From a checkpoint of a small sound classifier: 2800 steps.
Rows from block 3 of a small sound classifier, named by matrix and row number. Rows with one number within an expert belong to one neuron, the router's apart. Each number is 128 + 32 x the weight over its row's rms, rounded and kept within 0 to 255. All counts start at 0. Numbers have three digits each. After the name is the row's rms in percent of the matrix's.
After each expert's rows are labels from the 100 clips, of 14976, where the router gives the expert most weight on average: "loudest band" is the band of the loudest frequency at the time of the peak. Only what is clearly more common there than usual is listed. The data: single notes of musical instruments (NSynth). In brackets: how many of the 100, against the usual share in percent.
# router: slot weights (model.blocks.3.mlp.router.weight, 16x192), inputs 0-38
# gate: expert gate (model.blocks.3.mlp.gate, 16x96x192), inputs 0-38
# up: expert up (model.blocks.3.mlp.up, 16x96x192), inputs 0-38
# down: expert down (model.blocks.3.mlp.down, 16x192x96, transposed), outputs 0-38

# expert 10
router.10 101:141072121137161192147144127161078117121094071121127169119144152175106113111144101137189092178141201105145140091146113
gate.0 109:143135146138169111144122105153156103181154118113179118122119111114121116108173102148194023122136153165174100102177146
up.0 111:115144186102147202130181119086126135152086100184145167173182141143136091120095141099116190153130113078143091121183164
down.0 098:140073124183170119192133120112159115130096104151150139154091163133115103133176120099154084138062176138092117073177102
gate.1 097:128103165148119084148138141105128116114071054103100121105098097129103127149083136115070128096134145120101146118118098
up.1 106:200117098103124096167122103192173084152107130127058091084103129136157165149197074122135110145106125177143157133071185
down.1 101:157098098117067075093182127130121134116109172093191155136107102162188086049155167142102190104109143172094157144075146
gate.2 091:170121152170128103131105106102130139128081136176032103120095153163128175214105111100136142145085104091147160136145131
up.2 088:125137112156078171166177120093145095179145117077113152135170179117184114086151101168101094094087133109099073136052191
down.2 090:109198154136154098182096100136138191142168134144121102113144130081129123133153080137109142122131111115155135068131129
gate.3 115:101150132159144094125118040141109120101156129156126133123140125054123205066218141081144123159143111143127173145132090
up.3 106:084152168141080094124138102151116142103171148218135152177171113091134139074102111117113110087191086139101166124116150
down.3 100:125129113141175096090113057092112160158143054154162115120160131120106068123165159143148139133164163102138180101140116
gate.4 093:111144153164059124098141123087170162149124150134097069108186130066112055132131124188121100105110137143092200150093177
up.4 097:171140126145120154141127081130114080167146135110161099142176149136096051184099105131110123174104107110105118133136091
down.4 107:084159153082154173121087152094128158092114133163186147095150106122101156127197141045131142116195153131147182093111091
gate.5 126:154123137159145197139086117217123081150155062135136134094118124065149178156134045114120074154176102163122128096183157
up.5 123:103154180114119073144213139080155162084108169083156128177116095179111092104140213147163135094109132087118151121079161
down.5 117:128146114067095165129149131082155124103193154080105105173112163129129103103082152123164131090152137176148116123085101
gate.6 120:117092176160083137045170161069162131166073155133081123155116158137097137173173175154084161104122148064130080081110119
up.6 111:140150102123209137198098138157147118108119080087142108035150110142134124191126108118086080106079125112039169134139137
down.6 112:087096118198149113163114080155116127162101083188123162122131098155122115076157073108140128147129142195109145119139177
gate.7 114:080092125130069139075113123144088133114128118182173126118130125093084182089174176106163111068132142166159097130169114
up.7 108:119126163155104109124108154161112120065171179148158157117178099060147134068144112132108076157174105160129103118127105
down.7 110:158091166141168097050094079060132103129174086102135094145202135131078091164100089133185145141119128179143160082121099
loudest band: 1000 to 2000 Hz (70 vs 12)

# expert 6
router.6 093:136069067101154106165078138166126101112076130131204177113083131154104157109088115194122116134145093157106122139078147
gate.0 079:162054134138127037159165115149115111098166151088092101114085093143138139136155122106067131175142197089151091109176139
up.0 073:147141166102115179128073126103153166164089167131049165180132105168139110060187146166155144065091147109117155079120118
down.0 081:073162164204151141116101162089120114126137074151117132158175170140110144138108150095126146142127143120181096133133117
gate.1 108:140094125171129147094144169101171000138066224041151160136132125102123133124157152153184150150130100127130119080075109
up.1 111:120142103110093116140119131121083207144176087181147170084134109107130101173119172131123102121111163185109127157159127
down.1 096:105093178154076144172109098158142107154117122105126117147158165083119170114133100125181143132185084139099087153116105
gate.2 083:116130101171150122140065127095194149102160087092077143186171151184127122098105167145080088120144184073129138121118108
up.2 078:185077163150137141148167057134163133097107142136135199161159163110136101147181100140135143151147111080126110076106169
down.2 090:049090124102140077117093172095134080134146166189118131185124157095208118147157098126154155140111145133159133172071092
gate.3 099:121127115128178072118127174148084100080122133165111178190112077164114122087148151128133195126109143167139075059174109
up.3 107:122102104100127129110131105155147156111182189081103129125129187116056084112149101112154096140182181157099151092084147
down.3 104:070130185165108115182113130079126117116056139109094104144161173071121099094093086159139096165107103179131110144131121
gate.4 096:139115081242185104112110156123160178117147113141151175145119161130164119134137123181096082157117121157129117175051112
up.4 097:105137155095114186093118149051133144121127108104153115176141163150104141162091127157099113115128107102121139099141166
down.4 095:149147159150071146123124129137150121143146063118123171106170166101117145098100150146189117110094170189108101155143064
gate.5 086:121102093180099165125101145157150132147079152116104154138178110114105119123182093160121096104152134145115179150161126
up.5 079:174159135049135062115158108148170145083086145097081117103083118116092119158170164115102126156113154133128100127106119
down.5 086:122139102116126106064172144136158101097083114163138184119109140138147184138144113099173129189108171070165120146131121
gate.6 132:141160083143088091149106106162144141078131123109178138129121119153096144130138147104145149123119133062164208108100052
up.6 120:138192130167073086148111142181136150108152122144222093114116163195110147112138159077144159120103093101107184106098075
down.6 129:114173125105129160109133129104139179153092150158044204152120088141102062140112139169139155106125112130130141090134206
gate.7 089:124144108093074145178122088153088154174114112161107133098158111156159133181119107151103111141137164110152135115162114
up.7 084:109158149142140175105124137143063156164051059117182057170167158199129101134129111097119136097134159146104159114158138
down.7 090:113099157158167107125123173095139150135093105186111146072162180146075078132104132109046104124102150087169164115140155
loudest band: 250 to 500 Hz (42 vs 13.7)

# expert 11
router.11 093:165064129079167119081194159151101175115070117152174097155099133081144156110159169102125152122099102106095178119158106
gate.0 102:142106075102140150118148115081117145089123141084111126135096159195158194170140110178096149096133119068164184137129022
up.0 100:204134055129193125164099104111108146099127068119166130129051146104151143185159084096170114131166135099148190093143092
down.0 099:159161166179143149170090104102105095128145105087126127149160064115155154161136060125112140175161155091114111101157120
gate.1 117:116095106148171083169142143135139062175073095132093120122128097111155108107211124104084098148136059132136138179137052
up.1 121:121131128149108155073109133102151151156132182126129132133117111144097189120033181130098200126116144112144123083152204
down.1 128:102180151081119153110086123118156163134124179130153184170111120115095071086118100061085140134131134061149089070122130
gate.2 087:117127160145088179071069146087144112135154161123153138159097159115185148197142179118093075114166118106161076179158092
up.2 088:193109131109156101129108160116190130113128118158092026100124132144111143139110093151127138148065104132113157138039133
down.2 099:182117085102084144142102175149158118152128131123150097178073115137081169094143110133150126181148095158110134183147162
gate.3 101:160060135101164122123174078124123161180069094145127169143114145100136126137152143130170131150113093119111097109129138
up.3 107:197119115113119094136165063145091180128096120204184118129117049122166129141139136056221136075153141135130171126107128
down.3 096:075124122133111056178177141143054149152124100141151107151157169130168110123143148183150104097112105169082143127144102
gate.4 089:143164133158100118091117104102161098153115093124138122116127130168103126115066126155164107051103055118172152121151178
up.4 082:126157078147104157158082157128129184164162161121138095074144137150131116130170128120152127101168172118163145113134127
down.4 087:093135138114125131151180129146142126136117182065127087222111111150130136141127136122088107144098126120106149100146155
gate.5 086:138147156090124092084100112082130182115065126127144148169146161136101058161087138105155104108160141124125194119146088
up.5 093:142142074062104157140124190133112082132101203068181113129134158141141137115113071124164174118085081116167170111120096
down.5 089:151143182105127156151116162112152126193158180142152092080156059098133109107117132103176113083157200184121109131078138
gate.6 101:125128121168139071163117086161158092125103103108120146073107106157143155182171101135142121169113060130134125144113117
up.6 098:120125092110152128148183150146154102126061095094031120066147124075130137189165097128129097192109130143091105182113076
down.6 107:137152158171128108152117112121118101130101095112157083096205177133154184154200110166119088088109144169104186192181130
gate.7 103:154131122094178165134155165061112172135118171147085116141111070156090110117112126100123156068066113115134074073195109
up.7 102:057073119113076084131101151170085069081147103122118156057132197088152099166097110177122113143174111148099123168104134
down.7 101:116112184156159187134087177143121081131131163037099101099136157114119096135077120116134107141162108125108102131132108
loudest band: 2000 to 4000 Hz (60 vs 8.3)

# expert 15
router.15 106:157153114154144107097113076104173150122159120116119131124141184108093170137095141137139130190140168156114151134131102
gate.0 081:128103134072112146127099159071110116104081146103134136096091134159062112102080090159198118125158121113068233119062159
up.0 084:070151152143151109102117131125138096109132113126124168125091056164112109117097181119156146132130147088080113144139119
down.0 087:114082140119114081158149099190147133152113153166100118065163129183163120076111075153160102158118139150129175099128115
gate.1 104:087150126097059124146088135167167134071143171139155142141052164142116135100109081083145091083132224124141140108164192
up.1 100:179161072177168146167191111127149097187143105180129121136164073135128084127177113174095135122159062094102122057095071
down.1 109:186128121107134089127156124097143077094110116151138092122163158141115131135143114108064132088140062116136150114129118
gate.2 082:152161105177149105170124137089139084128105065175249103111120093145155145175132133122124145124108122071099156125113174
up.2 077:122108133092109187157185065103124161105149091079139079076135147145121117092122122112165091130174158092168127162131113
down.2 081:124098137122156081152111169103121145137101102207133104099109125094129125169111178179121118197171113135163134113081066
gate.3 110:139149149112141116113127109118123153153175143167168162140115107080172165125080174118138136152156147085151188133138125
up.3 107:158129148177112172104150117145048114117215050148166117103170130121092116144116118154127119215102119142164088071156173
down.3 108:113097155105122083127142179123115143164134169076146116100123063122124143106119164207130163197105132130128116120132168
gate.4 099:146116130123083153140130150146124220178083108096135171123162117094147097134126086114156099134175160066152167149078090
up.4 100:188112171152124189124155123122146084183088096114148071157161145056133083116080143151156127183201144153109117111121195
down.4 095:154147133095139083102116111117181115136175148120190160094117116109126170123086132172076081123182112106147174094104128
gate.5 105:109139135141101155160107119145216102118053173130092150123097148167158097097150135137157100089096118111146165151134141
up.5 111:067162140112153136177107176134042106154157095120134123095141127100136111108112149082109148155147228129117121056157147
down.5 106:166093112144146117090112161154076154095109112155139121133158121169071174106176140147166211112126103191146133093133144
gate.6 113:142148097114141099162129129106118129146097136123101152121107124112183137148113145066104148078196143106160146125095098
up.6 113:144145089144137109150111138063087203132141148069091153089129124127161146155097138100071141101148101141186141129123054
down.6 116:153129038093117148201116149169113176168082131122150189159113088137134132076142126118091125137152155164122146130126109
gate.7 079:151100139069067103106124143118168124112052147112080178142078180098130127157144088184162107137168137166162138156185133
up.7 075:153171123149145135155111199118179132150113134141126111126110156082080084116065140114126158149142099086120117174101150
down.7 080:128129183112090126154106078181147136112122160181129100168125115199110117178088176130184114102125111181111081130139150
loudest band: 2000 to 4000 Hz (35 vs 8.3); 1000 to 2000 Hz (33 vs 12)

# expert 5
router.5 104:144152171073144087109153149141150131087086128116173066130165190134112149097061109128152076109105100102125093092097116
gate.0 096:101099150134111166112138186030112129124123135159175140156142145141124162111106115153108168160161129149125087160197088
up.0 104:115140127147119112188133170100151198131149122156126145124124185142165153096094133178143153112143084144167160173089160
down.0 109:128107143155073106124162170155152142121132147101156120140121162118116161125125173155132188157176187123131091118139078
gate.1 072:129088116126165172126145118138128111090099160105106176154098064147083085159146126162116155121100110065141133118137150
up.1 079:126066078065116187117162150134137139144173092104136140104093109122136117137118099114117088124146104085133098135075099
down.1 080:118089199187103152113095132140187112113113103129072090141120137098070076105149141140118091123067098171155109160129129
gate.2 101:093082116115099184066162142102147129156096150181139119173146100130119122076069095129214141130164115123130128124134154
up.2 101:113136133132136108106124075177121086111157138121101107080086102122138095250105151178132171182110063131057141133115182
down.2 106:106134117113113165178171095160101119215099152147053148159121157100111092144164130141151132143113131166110081144150141
gate.3 066:108175065124137145222118158124119138157148110148148166171123119167113162111146138153150118063144166157130109120116092
up.3 078:158139095121104180143166188150044156107134140079114130146125165141140181144173122137163169133155143135160135129133066
down.3 079:113147140078146096088100090134131105163121188149149100104106132157130101120111143181136126110108158175158178113167098
gate.4 151:133108081119158142106103139118097184141151163126075119148156099086119122171138113116138135151143176103109196103150103
up.4 155:132191121117131130080132173067116136176115103157131050141165156101142107120092112142126111110146146138139120130118144
down.4 133:154151139114123159101091171113202069103142073125108110081166104156146176129115104138146131094074090156126166105097100
gate.5 110:116143148100096150111132098177146148133162147184093135143103120143190113105125154114119131121115151109100122175103113
up.5 111:100128110141115133117084151119168117148089119147146168104132210145099126175128103170119151155129130180155181123167119
down.5 110:080094156140116134168129156164041104125121132058093120099077096130145160081091118067141188145120122157104072099117132
gate.6 104:127122073161146126166093066189096153105151174130143151122111108135128173181080156093096172103143136124139139088182178
up.6 109:040148156107111092174143125088170088101140080160064157161089130181172096101158109137067113160090168089175112173113137
down.6 113:143099213094086087081167202150156137122115120108137133094090108142198144089134116121182089116139073166078107105137093
gate.7 083:128155110190109066131163165139140109133128172122137215103132108113143090147196075174060144171111143153201146183092082
up.7 084:146121107129137127099163159155149146165153117194155131135188103132139100103130086170132143129130081181106130131088115
down.7 089:103108084087110094115185110120111066162126134124108106108058091085138070173173134128110139054133134140068132144143182
loudest band: 250 to 500 Hz (50 vs 13.7)

# expert 0
router.0 101:109157131168105090120112082150194125132112141066171139128116134065098161091149118101127095112154151136124120115143139
gate.0 110:121092142081159132148167157128075148133126073133097119128106097162125156150104185115113140072105161084131143089135180
up.0 107:108095149132147109196069102167102125064106107089159118095112166090113118089146101141125086098123130137093115137119123
down.0 110:091142081135110168124183076193161090124164123089064170132116117093152143121109068134188065106128159148139125131125136
gate.1 075:167137075201135145137125116121173184110115131150129131105219142131135088197177114128136091106089134093108127138096144
up.1 083:128094091087144148174119127176176121161087105136071176065107102114117108144141128116153195121097148114115182127153090
down.1 086:134109113134155106124097091109150141066122090155130118135130099089121095162116159111102133102145132090090108125087127
gate.2 080:131143094124156162061087167121113111109118121142087100153084129149097112125095176174126113142119155097124127192099111
up.2 084:216104129157121112146154162182184181110122146131083092088095137116121111154095111126157178192104142128128100128069164
down.2 082:100118113174125102075145177142111134089128142137092140111180136093121142165109213117176157174142079107152158119079084
gate.3 096:196068131147200061133126093144158181112066100102107100115119136079117124202167153156123163150106172157094076147098063
up.3 101:090099116145070099085110102131143093125120150177127104117093143133160192135089161063156171156142073077167134160093075
down.3 101:120133144104156138116156162151108086141077168154144144122146104119109092154127140102150161160148118045132116135134130
gate.4 082:076110137145069153137099172109186172116162170205191171107144176161148139147114118163105150125130098152084158130122188
up.4 081:147167112107111137168117175184065083131127173098137124155068161102089070089111148149169137146155172135158122112136140
down.4 084:149217127075130170104112144132163111105147112104108119074083079115140122120125150122089122096106180140082088090115171
gate.5 122:086099172216136108091090169102153097186148148151137083131219122129127215141097145128132178150150087089089126117129113
up.5 132:134155100068164126163150110112102175036103102130070138137050100108097040130142118133123163138142199109157155127112162
down.5 107:135096096098095117098097139128150112105091173148104109121105105150117084117138078095136115136139156111189145121086138
gate.6 071:159162139170139120180131129070140124086139154142090173122137108093128167116117064144147079094113140179127126118163144
up.6 075:193085161157114160162144131124167103176136125083118162066106162171131117123127093136126051132134099152095181158094095
down.6 073:089129096069124104150193151142105149140086088184056103137098133082098139161175096085064138151167154084168083090112133
gate.7 116:169133108099081080104144108155189116106137157096072153121147109127120203116144137100167105167102131166181107103115128
up.7 107:164121145148092136091100110116084204087164135136135126149120109146145141136073135131161162109070038088166149124119158
down.7 115:109103130180091146144067122096143129148092071109125086125184144180043221122054120201124136116151145084084167148142142
loudest band: 500 to 1000 Hz (38 vs 11.3)

# expert 3
router.3 102:168110075154145157130114112148158162114104080088155131140085176086157115112094135132162111139181157154193162078160103
gate.0 129:111109085125165161141098128090109193128090109090089230132081120113186161142127139118069148163205106106147195089130052
up.0 139:125125153156082154104193105173164071166174129145142045117158115115092086149166146149200126096101141136107100126125168
down.0 132:105128158113139080095098114158161092091191190123136092136124122167078145119148135069135113169069100141097071113129177
gate.1 101:071118159131126141131134093109130140159084172144178104110137124141129142158153159067121131134090095096166119135156080
up.1 094:134100120124079118065148114126142117142114156092164174127137210123187097183145160149148073105163117125151118140141101
down.1 092:082075160133099140149122169126143090155153142127170151141189111182126136098160130150129160092072112097174082156146142
gate.2 098:154130170155093174085173127169099101126184120133175125115180160107131161098099150144147165120136066154063102127131180
up.2 113:165136104094184149142190065079127168155088137099089133162120156143128142185157162124101127158110153130116190077069047
down.2 113:117097162157144152093171098175121118132164120153161099095173090153137198137140153100142084158115135158129111137131129
gate.3 074:125144167118127116155152136173146157104169089179114118132143119173120137161111179053189185146147067144125148111086154
up.3 077:055172122128063145113130108135136132150163141074159089063172099122174111103076222190128095092151117117126127138155085
down.3 076:170129136079097149173107148174128136160163113137106137149148193133135128077184167125133107114154107027124138099148121
gate.4 082:138104051089158146173116172132160113102163128095132141129093121115083197137122122142119119131147143151081154111184128
up.4 079:146110160141157180091133084157111161141145129146219131105117120171068118172139114089104071128112150130139101131096117
down.4 089:166158091107135120154079176168102128143160110115084198110142115184191103143114143120119136173187098097128074110193135
gate.5 096:148141105122131145203073108065075142119112148116153161181162099123173101116105106143121112141126156191170128147158135
up.5 082:101156133188190127153119158149189156116163143169131043125164154160127093077167071118172127151099089102099102174106155
down.5 100:135135165168110124076137130136153104108117062134130112083125160221041089135134113111100111144080140167126091151056094
gate.6 102:122126133128110127122139153085109182130160102133160126119128184080107077157143130152128140139142126109110110125187124
up.6 108:095086100141143152105104118100123184120115074138098098135167101181130125155100127150099127126113120115123168146111128
down.6 102:093118139163116184075093109112138108125128112070068146149113124133119151120127126103095102157144103120162132109145073
gate.7 081:142176203159115111151134175100117126119133149122141140107190141121111106129088131179125152150125054185169085160164159
up.7 080:164111094108147112152129146103131050155133201163113144122120111126065065102158063122160103183129173146074209098110165
down.7 088:136102128140180129148146114175073124128084140117109140139087129205067128128178112059119130180099140198103109114133145
loudest band: 1000 to 2000 Hz (87 vs 12)

# expert 13
router.13 099:171069125135096139078074126132121180146142111095066113137141110166060115169088067144161182170146161093143183101173199
gate.0 085:164087188098112138092134116123092118081147130120083156153104119123164092026120104069188178089140068115116116103160106
up.0 094:154132105182162113125077105175132136141150074093136118088139118139138202158144114126086135137080102135193109103113136
down.0 084:098108121126116192123180150126139137132192165144167129139163185113124157104121156105128114145170167168116098173103116
gate.1 090:127107091180090156105166136104137139143159139133166089133113021103088173142084088110108156056150154124105192065196168
up.1 091:155087156089058176150168133173172164097121128161142079121128109085139165139159109170109136126111103110079168148089110
down.1 092:124185101133103064144118112063086136085176113132152095140168128120148118150142091153147172110111149126124136120082126
gate.2 092:114114102194110101089148121152106129144092182117208086128138128146121086152139100124146194177136116141146152135111142
up.2 096:129104120109121121095144093151184102102153151068111150113077141109144115114148112157164108165110067186172156143141167
down.2 093:096175131136098096072107138117176100109121127111174138134141094119099077097178134098078175157075133082160172164137040
gate.3 187:109107148083160148111113150192123087125165084079149104109099151183107160098082095147090151121162158086103119143126160
up.3 194:110127135075108163133124076107123070098152173067124096169088140143081119134140172112113103168118184094092146110156114
down.3 164:102086091132168151142136112123139101157117087161076107142084123157138091090133087081109101097151119087085091137110190
gate.4 122:121134114147158178122176111091087122166179077166082157151139121116161141145086109117112114161160140126118172101159131
up.4 122:142160120101113089144175189115127091116086089128130139166105099174088123065173120114110162096077126147151099159095081
down.4 118:128079144105161100083148147161124100092087144129140126156081078148111100140100128142139180085130134114142135099073080
gate.5 092:053117073147122094098119164109142083115203142112115086145174125101132161121171128113144122118148208054131076107093077
up.5 086:131105068128208132157170131086101147087148044146100108151082125137102124160143133128130105178099072190136141098173102
down.5 090:119134132128153164137161101131107134091093090179100087095074163146178148162080130099125148134115113122117118107146163
gate.6 089:126162147142096129094235122079124134150173179116134125135185105084144100163161173122133099128111157134158065159110152
up.6 094:080120085090106122149134166170115183092050059099083115115127161119089109177164112148152145105166196097130111098162097
down.6 097:102125105114113191139100089056132083166118102200097130117125179166097121172094152108118132096160152095099125140149156
gate.7 096:101126115113123131130132196121133119136121137086129123114109141148132138111201116121093055122132126128166061146153167
up.7 108:118093130162111150137128171172099130087143181122093181109108074072141169134100189119152119158156090141105195098168143
down.7 102:092134107080175095128166112121154142108135139121085076130124151147115156114091155102182156177093148182170151141102107
loudest band: 500 to 1000 Hz (83 vs 11.3)

# expert 12
router.12 099:170171097097119142178167104139119087050159108068112150102131141087065072114130067197147142119100129170094181105084087
gate.0 076:078113135054118112133069100131115131161170078084103116140157096078107131109133185108146130138136082091140098099131168
up.0 076:155146141200051122155125111132134135158105172120144151172169114116083099140108169167180137130128121185137170106119159
down.0 085:133131142128130148148119093145126128157123160130194164126138166087075124173125190088125141140147152113160109082097173
gate.1 115:101121155159151118126123113182168122111090154105108162105131174175115150129147149140093126159078091132155112151138116
up.1 129:151151150125124177127122112118126161091158165151121149145176149043131097134116141120141110125126143177053141119179072
down.1 116:180100155095086165114119146127132071070095097065098097118173165149110149160093123079142099071114137189109139124095114
gate.2 091:157065166081119137105171105129132115196105140121097139124126144078089166172131144157131144108163157125098094082175100
up.2 093:142179162109105118113131164164184126197189199131117069157178105121172142124160130079136104143099107132160047121157112
down.2 096:181133108141181127145156171120173148085113181146129121161107136096120100114135129108163133114090119180137105126107139
gate.3 071:131123109171115100126116100171107145104116127197098107101107085124169140130088161140119111132106162200086143120152127
up.3 066:212099133078093143124188136189067133120080105133105099154105165093118127156142175121143100147135141083109103109086174
down.3 067:139136093124167142106116153129072137193079103199115121109104159105183137126092088106120187132190157117127137128181069
gate.4 132:069186190154078139091157172110140107134073163111112144173138156107088067080172102156156123099140115111129167112107134
up.4 126:158126094116120123149135131151096139148204087170156128102119117108152138145016145080084111114147122142124074163178137
down.4 125:111113121153131099142138189197099164166097113201146123085101147110164111110163113162154193174176119147128116113148107
gate.5 080:106111178129041132162099128123147150124144095107083141118115108126114130163135142125135132114164142119143127145153098
up.5 091:105168129136118132118188187157111032099131118058132158117124127150090140136137145145115112104158130137128119124085072
down.5 090:093146101130129109127146111118104156138120117183101082133169172134162149073097197112114137167141125079113085136084088
gate.6 074:108039090173106060076174135109113189126166100148110157192107132125118105147134138082065111118141137142105203128160074
up.6 078:031150083163077148123115106186085202138187119121124138047140139118108147105128143132130168089130124109161109110146161
down.6 078:105221163053153155115169145115163145097087100117134099115186081104136036135149092152076058130134152138163149155100096
gate.7 080:103117036185112121127142115148148118108082137109151208153130140137138143144083191116120122118130176104093111165098173
up.7 074:131181055169112115138130160116115169145096129173148121175134216149102063118146093147096134144088133158153168143127110
down.7 086:118148117094124082099188135146108142146103096144100124132164157139087186128106162150152089092146097101171162141092135
loudest band: 500 to 1000 Hz (44 vs 11.3)

# expert 7
router.7 106:146163114083101122098166154143147117109183057107150045083111147129155153193140153174160149181094106157101145147129179
gate.0 121:123151132061091149101121077150132144119167124114129087115085052061125118114106093152094155131093181113158114151148157
up.0 112:101115087101092124148147118211183124067148129151103138101092150138123147114138142161120131156080163144133178104105171
down.0 107:144122100073135109114157159115166176138102082150122186085107106080143212160143114109223117079117171133146087108174121
gate.1 144:098136155123073172111145145135139138156177169115117170122125149123146115093099124155112151107129146130154092139178099
up.1 125:185144158119144151154099151174138105111169101054172069074123134096118168157134133200150082169144095141137086138153172
down.1 122:141149100167166135126102085146082153117044100141144101166166086122082115148166092075107153136127144151113181084096101
gate.2 086:141110075127102104048127133158197099131145111112121152078060105070133130114086146168133139132104099133106161159112168
up.2 087:083100090150077152122120120121162126046072139143097136137060172118177119082149116145142149118126136198099139077147158
down.2 088:053121130133155064129115140097126093155112081188111129175159215136109155158072083127154173103117145091174125078160114
gate.3 089:158093150130131141152167145097062185189170095153150103130170120094135140119143156145207140154114130147148146191180130
up.3 088:116112134077098121087108100109113116143133170117141144103158083094131068110142133129154122114141150164106095141108135
down.3 087:093113094122135130158130168121111112119112125180130138130161114141171110097113120153221095096160085181089123106185155
gate.4 106:110107129117120107143166137143179122092153147092160135119097136122189164162162102084088130177156098123124154160094130
up.4 100:114108137071100125212122111150136129125096107079088144083125143112164148170136133128058128170128120146112160154088123
down.4 108:099110112140131150186138154104111097217142076150112122104139158140174103142120165138127114119148110138084169153143113
gate.5 113:090115191148144111133135127132132102127122095165189112103151154096095143083164131120203136086132089113099110154134116
up.5 111:173134115109135107127116104108174140121138134096135079137097093105127134112113143103167100053102117163085136151125110
down.5 123:138132243103177089097170148127138148127146093155127107135090218147169161088110125148172125158160134113147098120120152
gate.6 091:084153073088137083145209106087090081118122120144100121104113105102157114159115117157081094174141151138095088140116107
up.6 104:173144131130150173121101204120103187127121110142039156126109093078163159129058076160078172182097100170193112090150191
down.6 095:175131096151193143192144093080099098138173127164133133139171128104166147118173098155152126117129159115128105144186166
gate.7 087:159128138139173159092173155044134162164186159161188107115169118130105145112117091129197140106134133137078119127166174
up.7 088:120136106127157118159150140164104115118159178098149193129080131148087137150122166101120133126137116142126194173113070
down.7 088:089112124152099130083105128133103107119130163118103158147157108116090196124109224128115109098163113072118129081152130
loudest band: 1000 to 2000 Hz (36 vs 12)

# expert 1
router.1 102:187110100117114104157141103119125175079130101165082135110174164071078127178122092153099144107108134123095156096142187
gate.0 091:103123106132150138152102150100121136104031082128106134104150191168134186169120154123098152150154144108081081195153117
up.0 097:139146147140120126125136083132132132115113153086123117210122067122094126180158148114138131100101164047139150140163110
down.0 093:143126167138129115163099129133090131169101100132157136147041123130090077085105115113144073119144162152105140147148156
gate.1 096:084117094140123162161156115126116120111095154103094108128121154127138157178123143160077118144124145128119072086145110
up.1 099:172107099103132114130081123098144170119060113147135100103131112150150097116158108090128073102097229132083140124076139
down.1 101:137100161149131049063094134180083061098126183108112114087089120115083161171065141099147133166149136106143141118138117
gate.2 085:149123116098118200121138064147168090147108086158145166096072154121104131111091112079146126109093080128096099178139136
up.2 081:084153129105100142091106119185125158112096139150148194108120125034179155161124173081123092117114116115093090073189075
down.2 087:108147114077123061127104104056137147100142133070143075093187153129141159091034112140113111144128074146112123187124127
gate.3 095:163170191128136083153068162115088143133063074093134059096149159135115141082184124210183068142092115138090121132151127
up.3 098:157154164133149107112154129106120144100165146151127120140116114069159129097139116107142081121110125091132066121098145
down.3 096:164115159144169091074158145144121149110130118088105082107120139103109136101140139135072150124100109125115177126086118
gate.4 116:149064161132143177133157106115061113151015123107101171102171155149132188155162116153180135212127130146119141153166132
up.4 122:170161152076136088160154171149104106081102114121134129119119094134159113125112118072164104103140165157121100108147152
down.4 112:177120126106165057155157174119084100161109084154164159097145202138155092135158144177162176119103108136132148126127119
gate.5 078:106125144189119110139154091152204090093120069117168102103095113168131130136118164069139162206112106101131178096150126
up.5 097:127116069137169111138138129122166129118101147116098178102118081104181123146158113098098202131148127110167090126216119
down.5 095:157101145142124048122169184168164148151147122121143106200148104093150112098156106117120167098099129152141109083135112
gate.6 093:169120134161192122099130124109192198117064117100194187110193110152146100120130175134189187159128052087180159136088143
up.6 097:137125063126110143181178082095104119153193099130136110114124148107144162129108180097053138160143140132113194088122050
down.6 103:141158144118180117084074185179150133055131104111164071090139115167139099142122121138147161156108109090174149186165205
gate.7 111:122110117125174140148114126183179120144095126136184115157118132129090107128109128118101096115115192129116099128130105
up.7 112:159082129160128095136167127109130078133128142138111121128179120127124121133071117124135150122203132082170170047069164
down.7 107:186142185137153109128186098118088107094171110173102128143091134098172126136172146077129130147159171155075088157089118
loudest band: 500 to 1000 Hz (53 vs 11.3)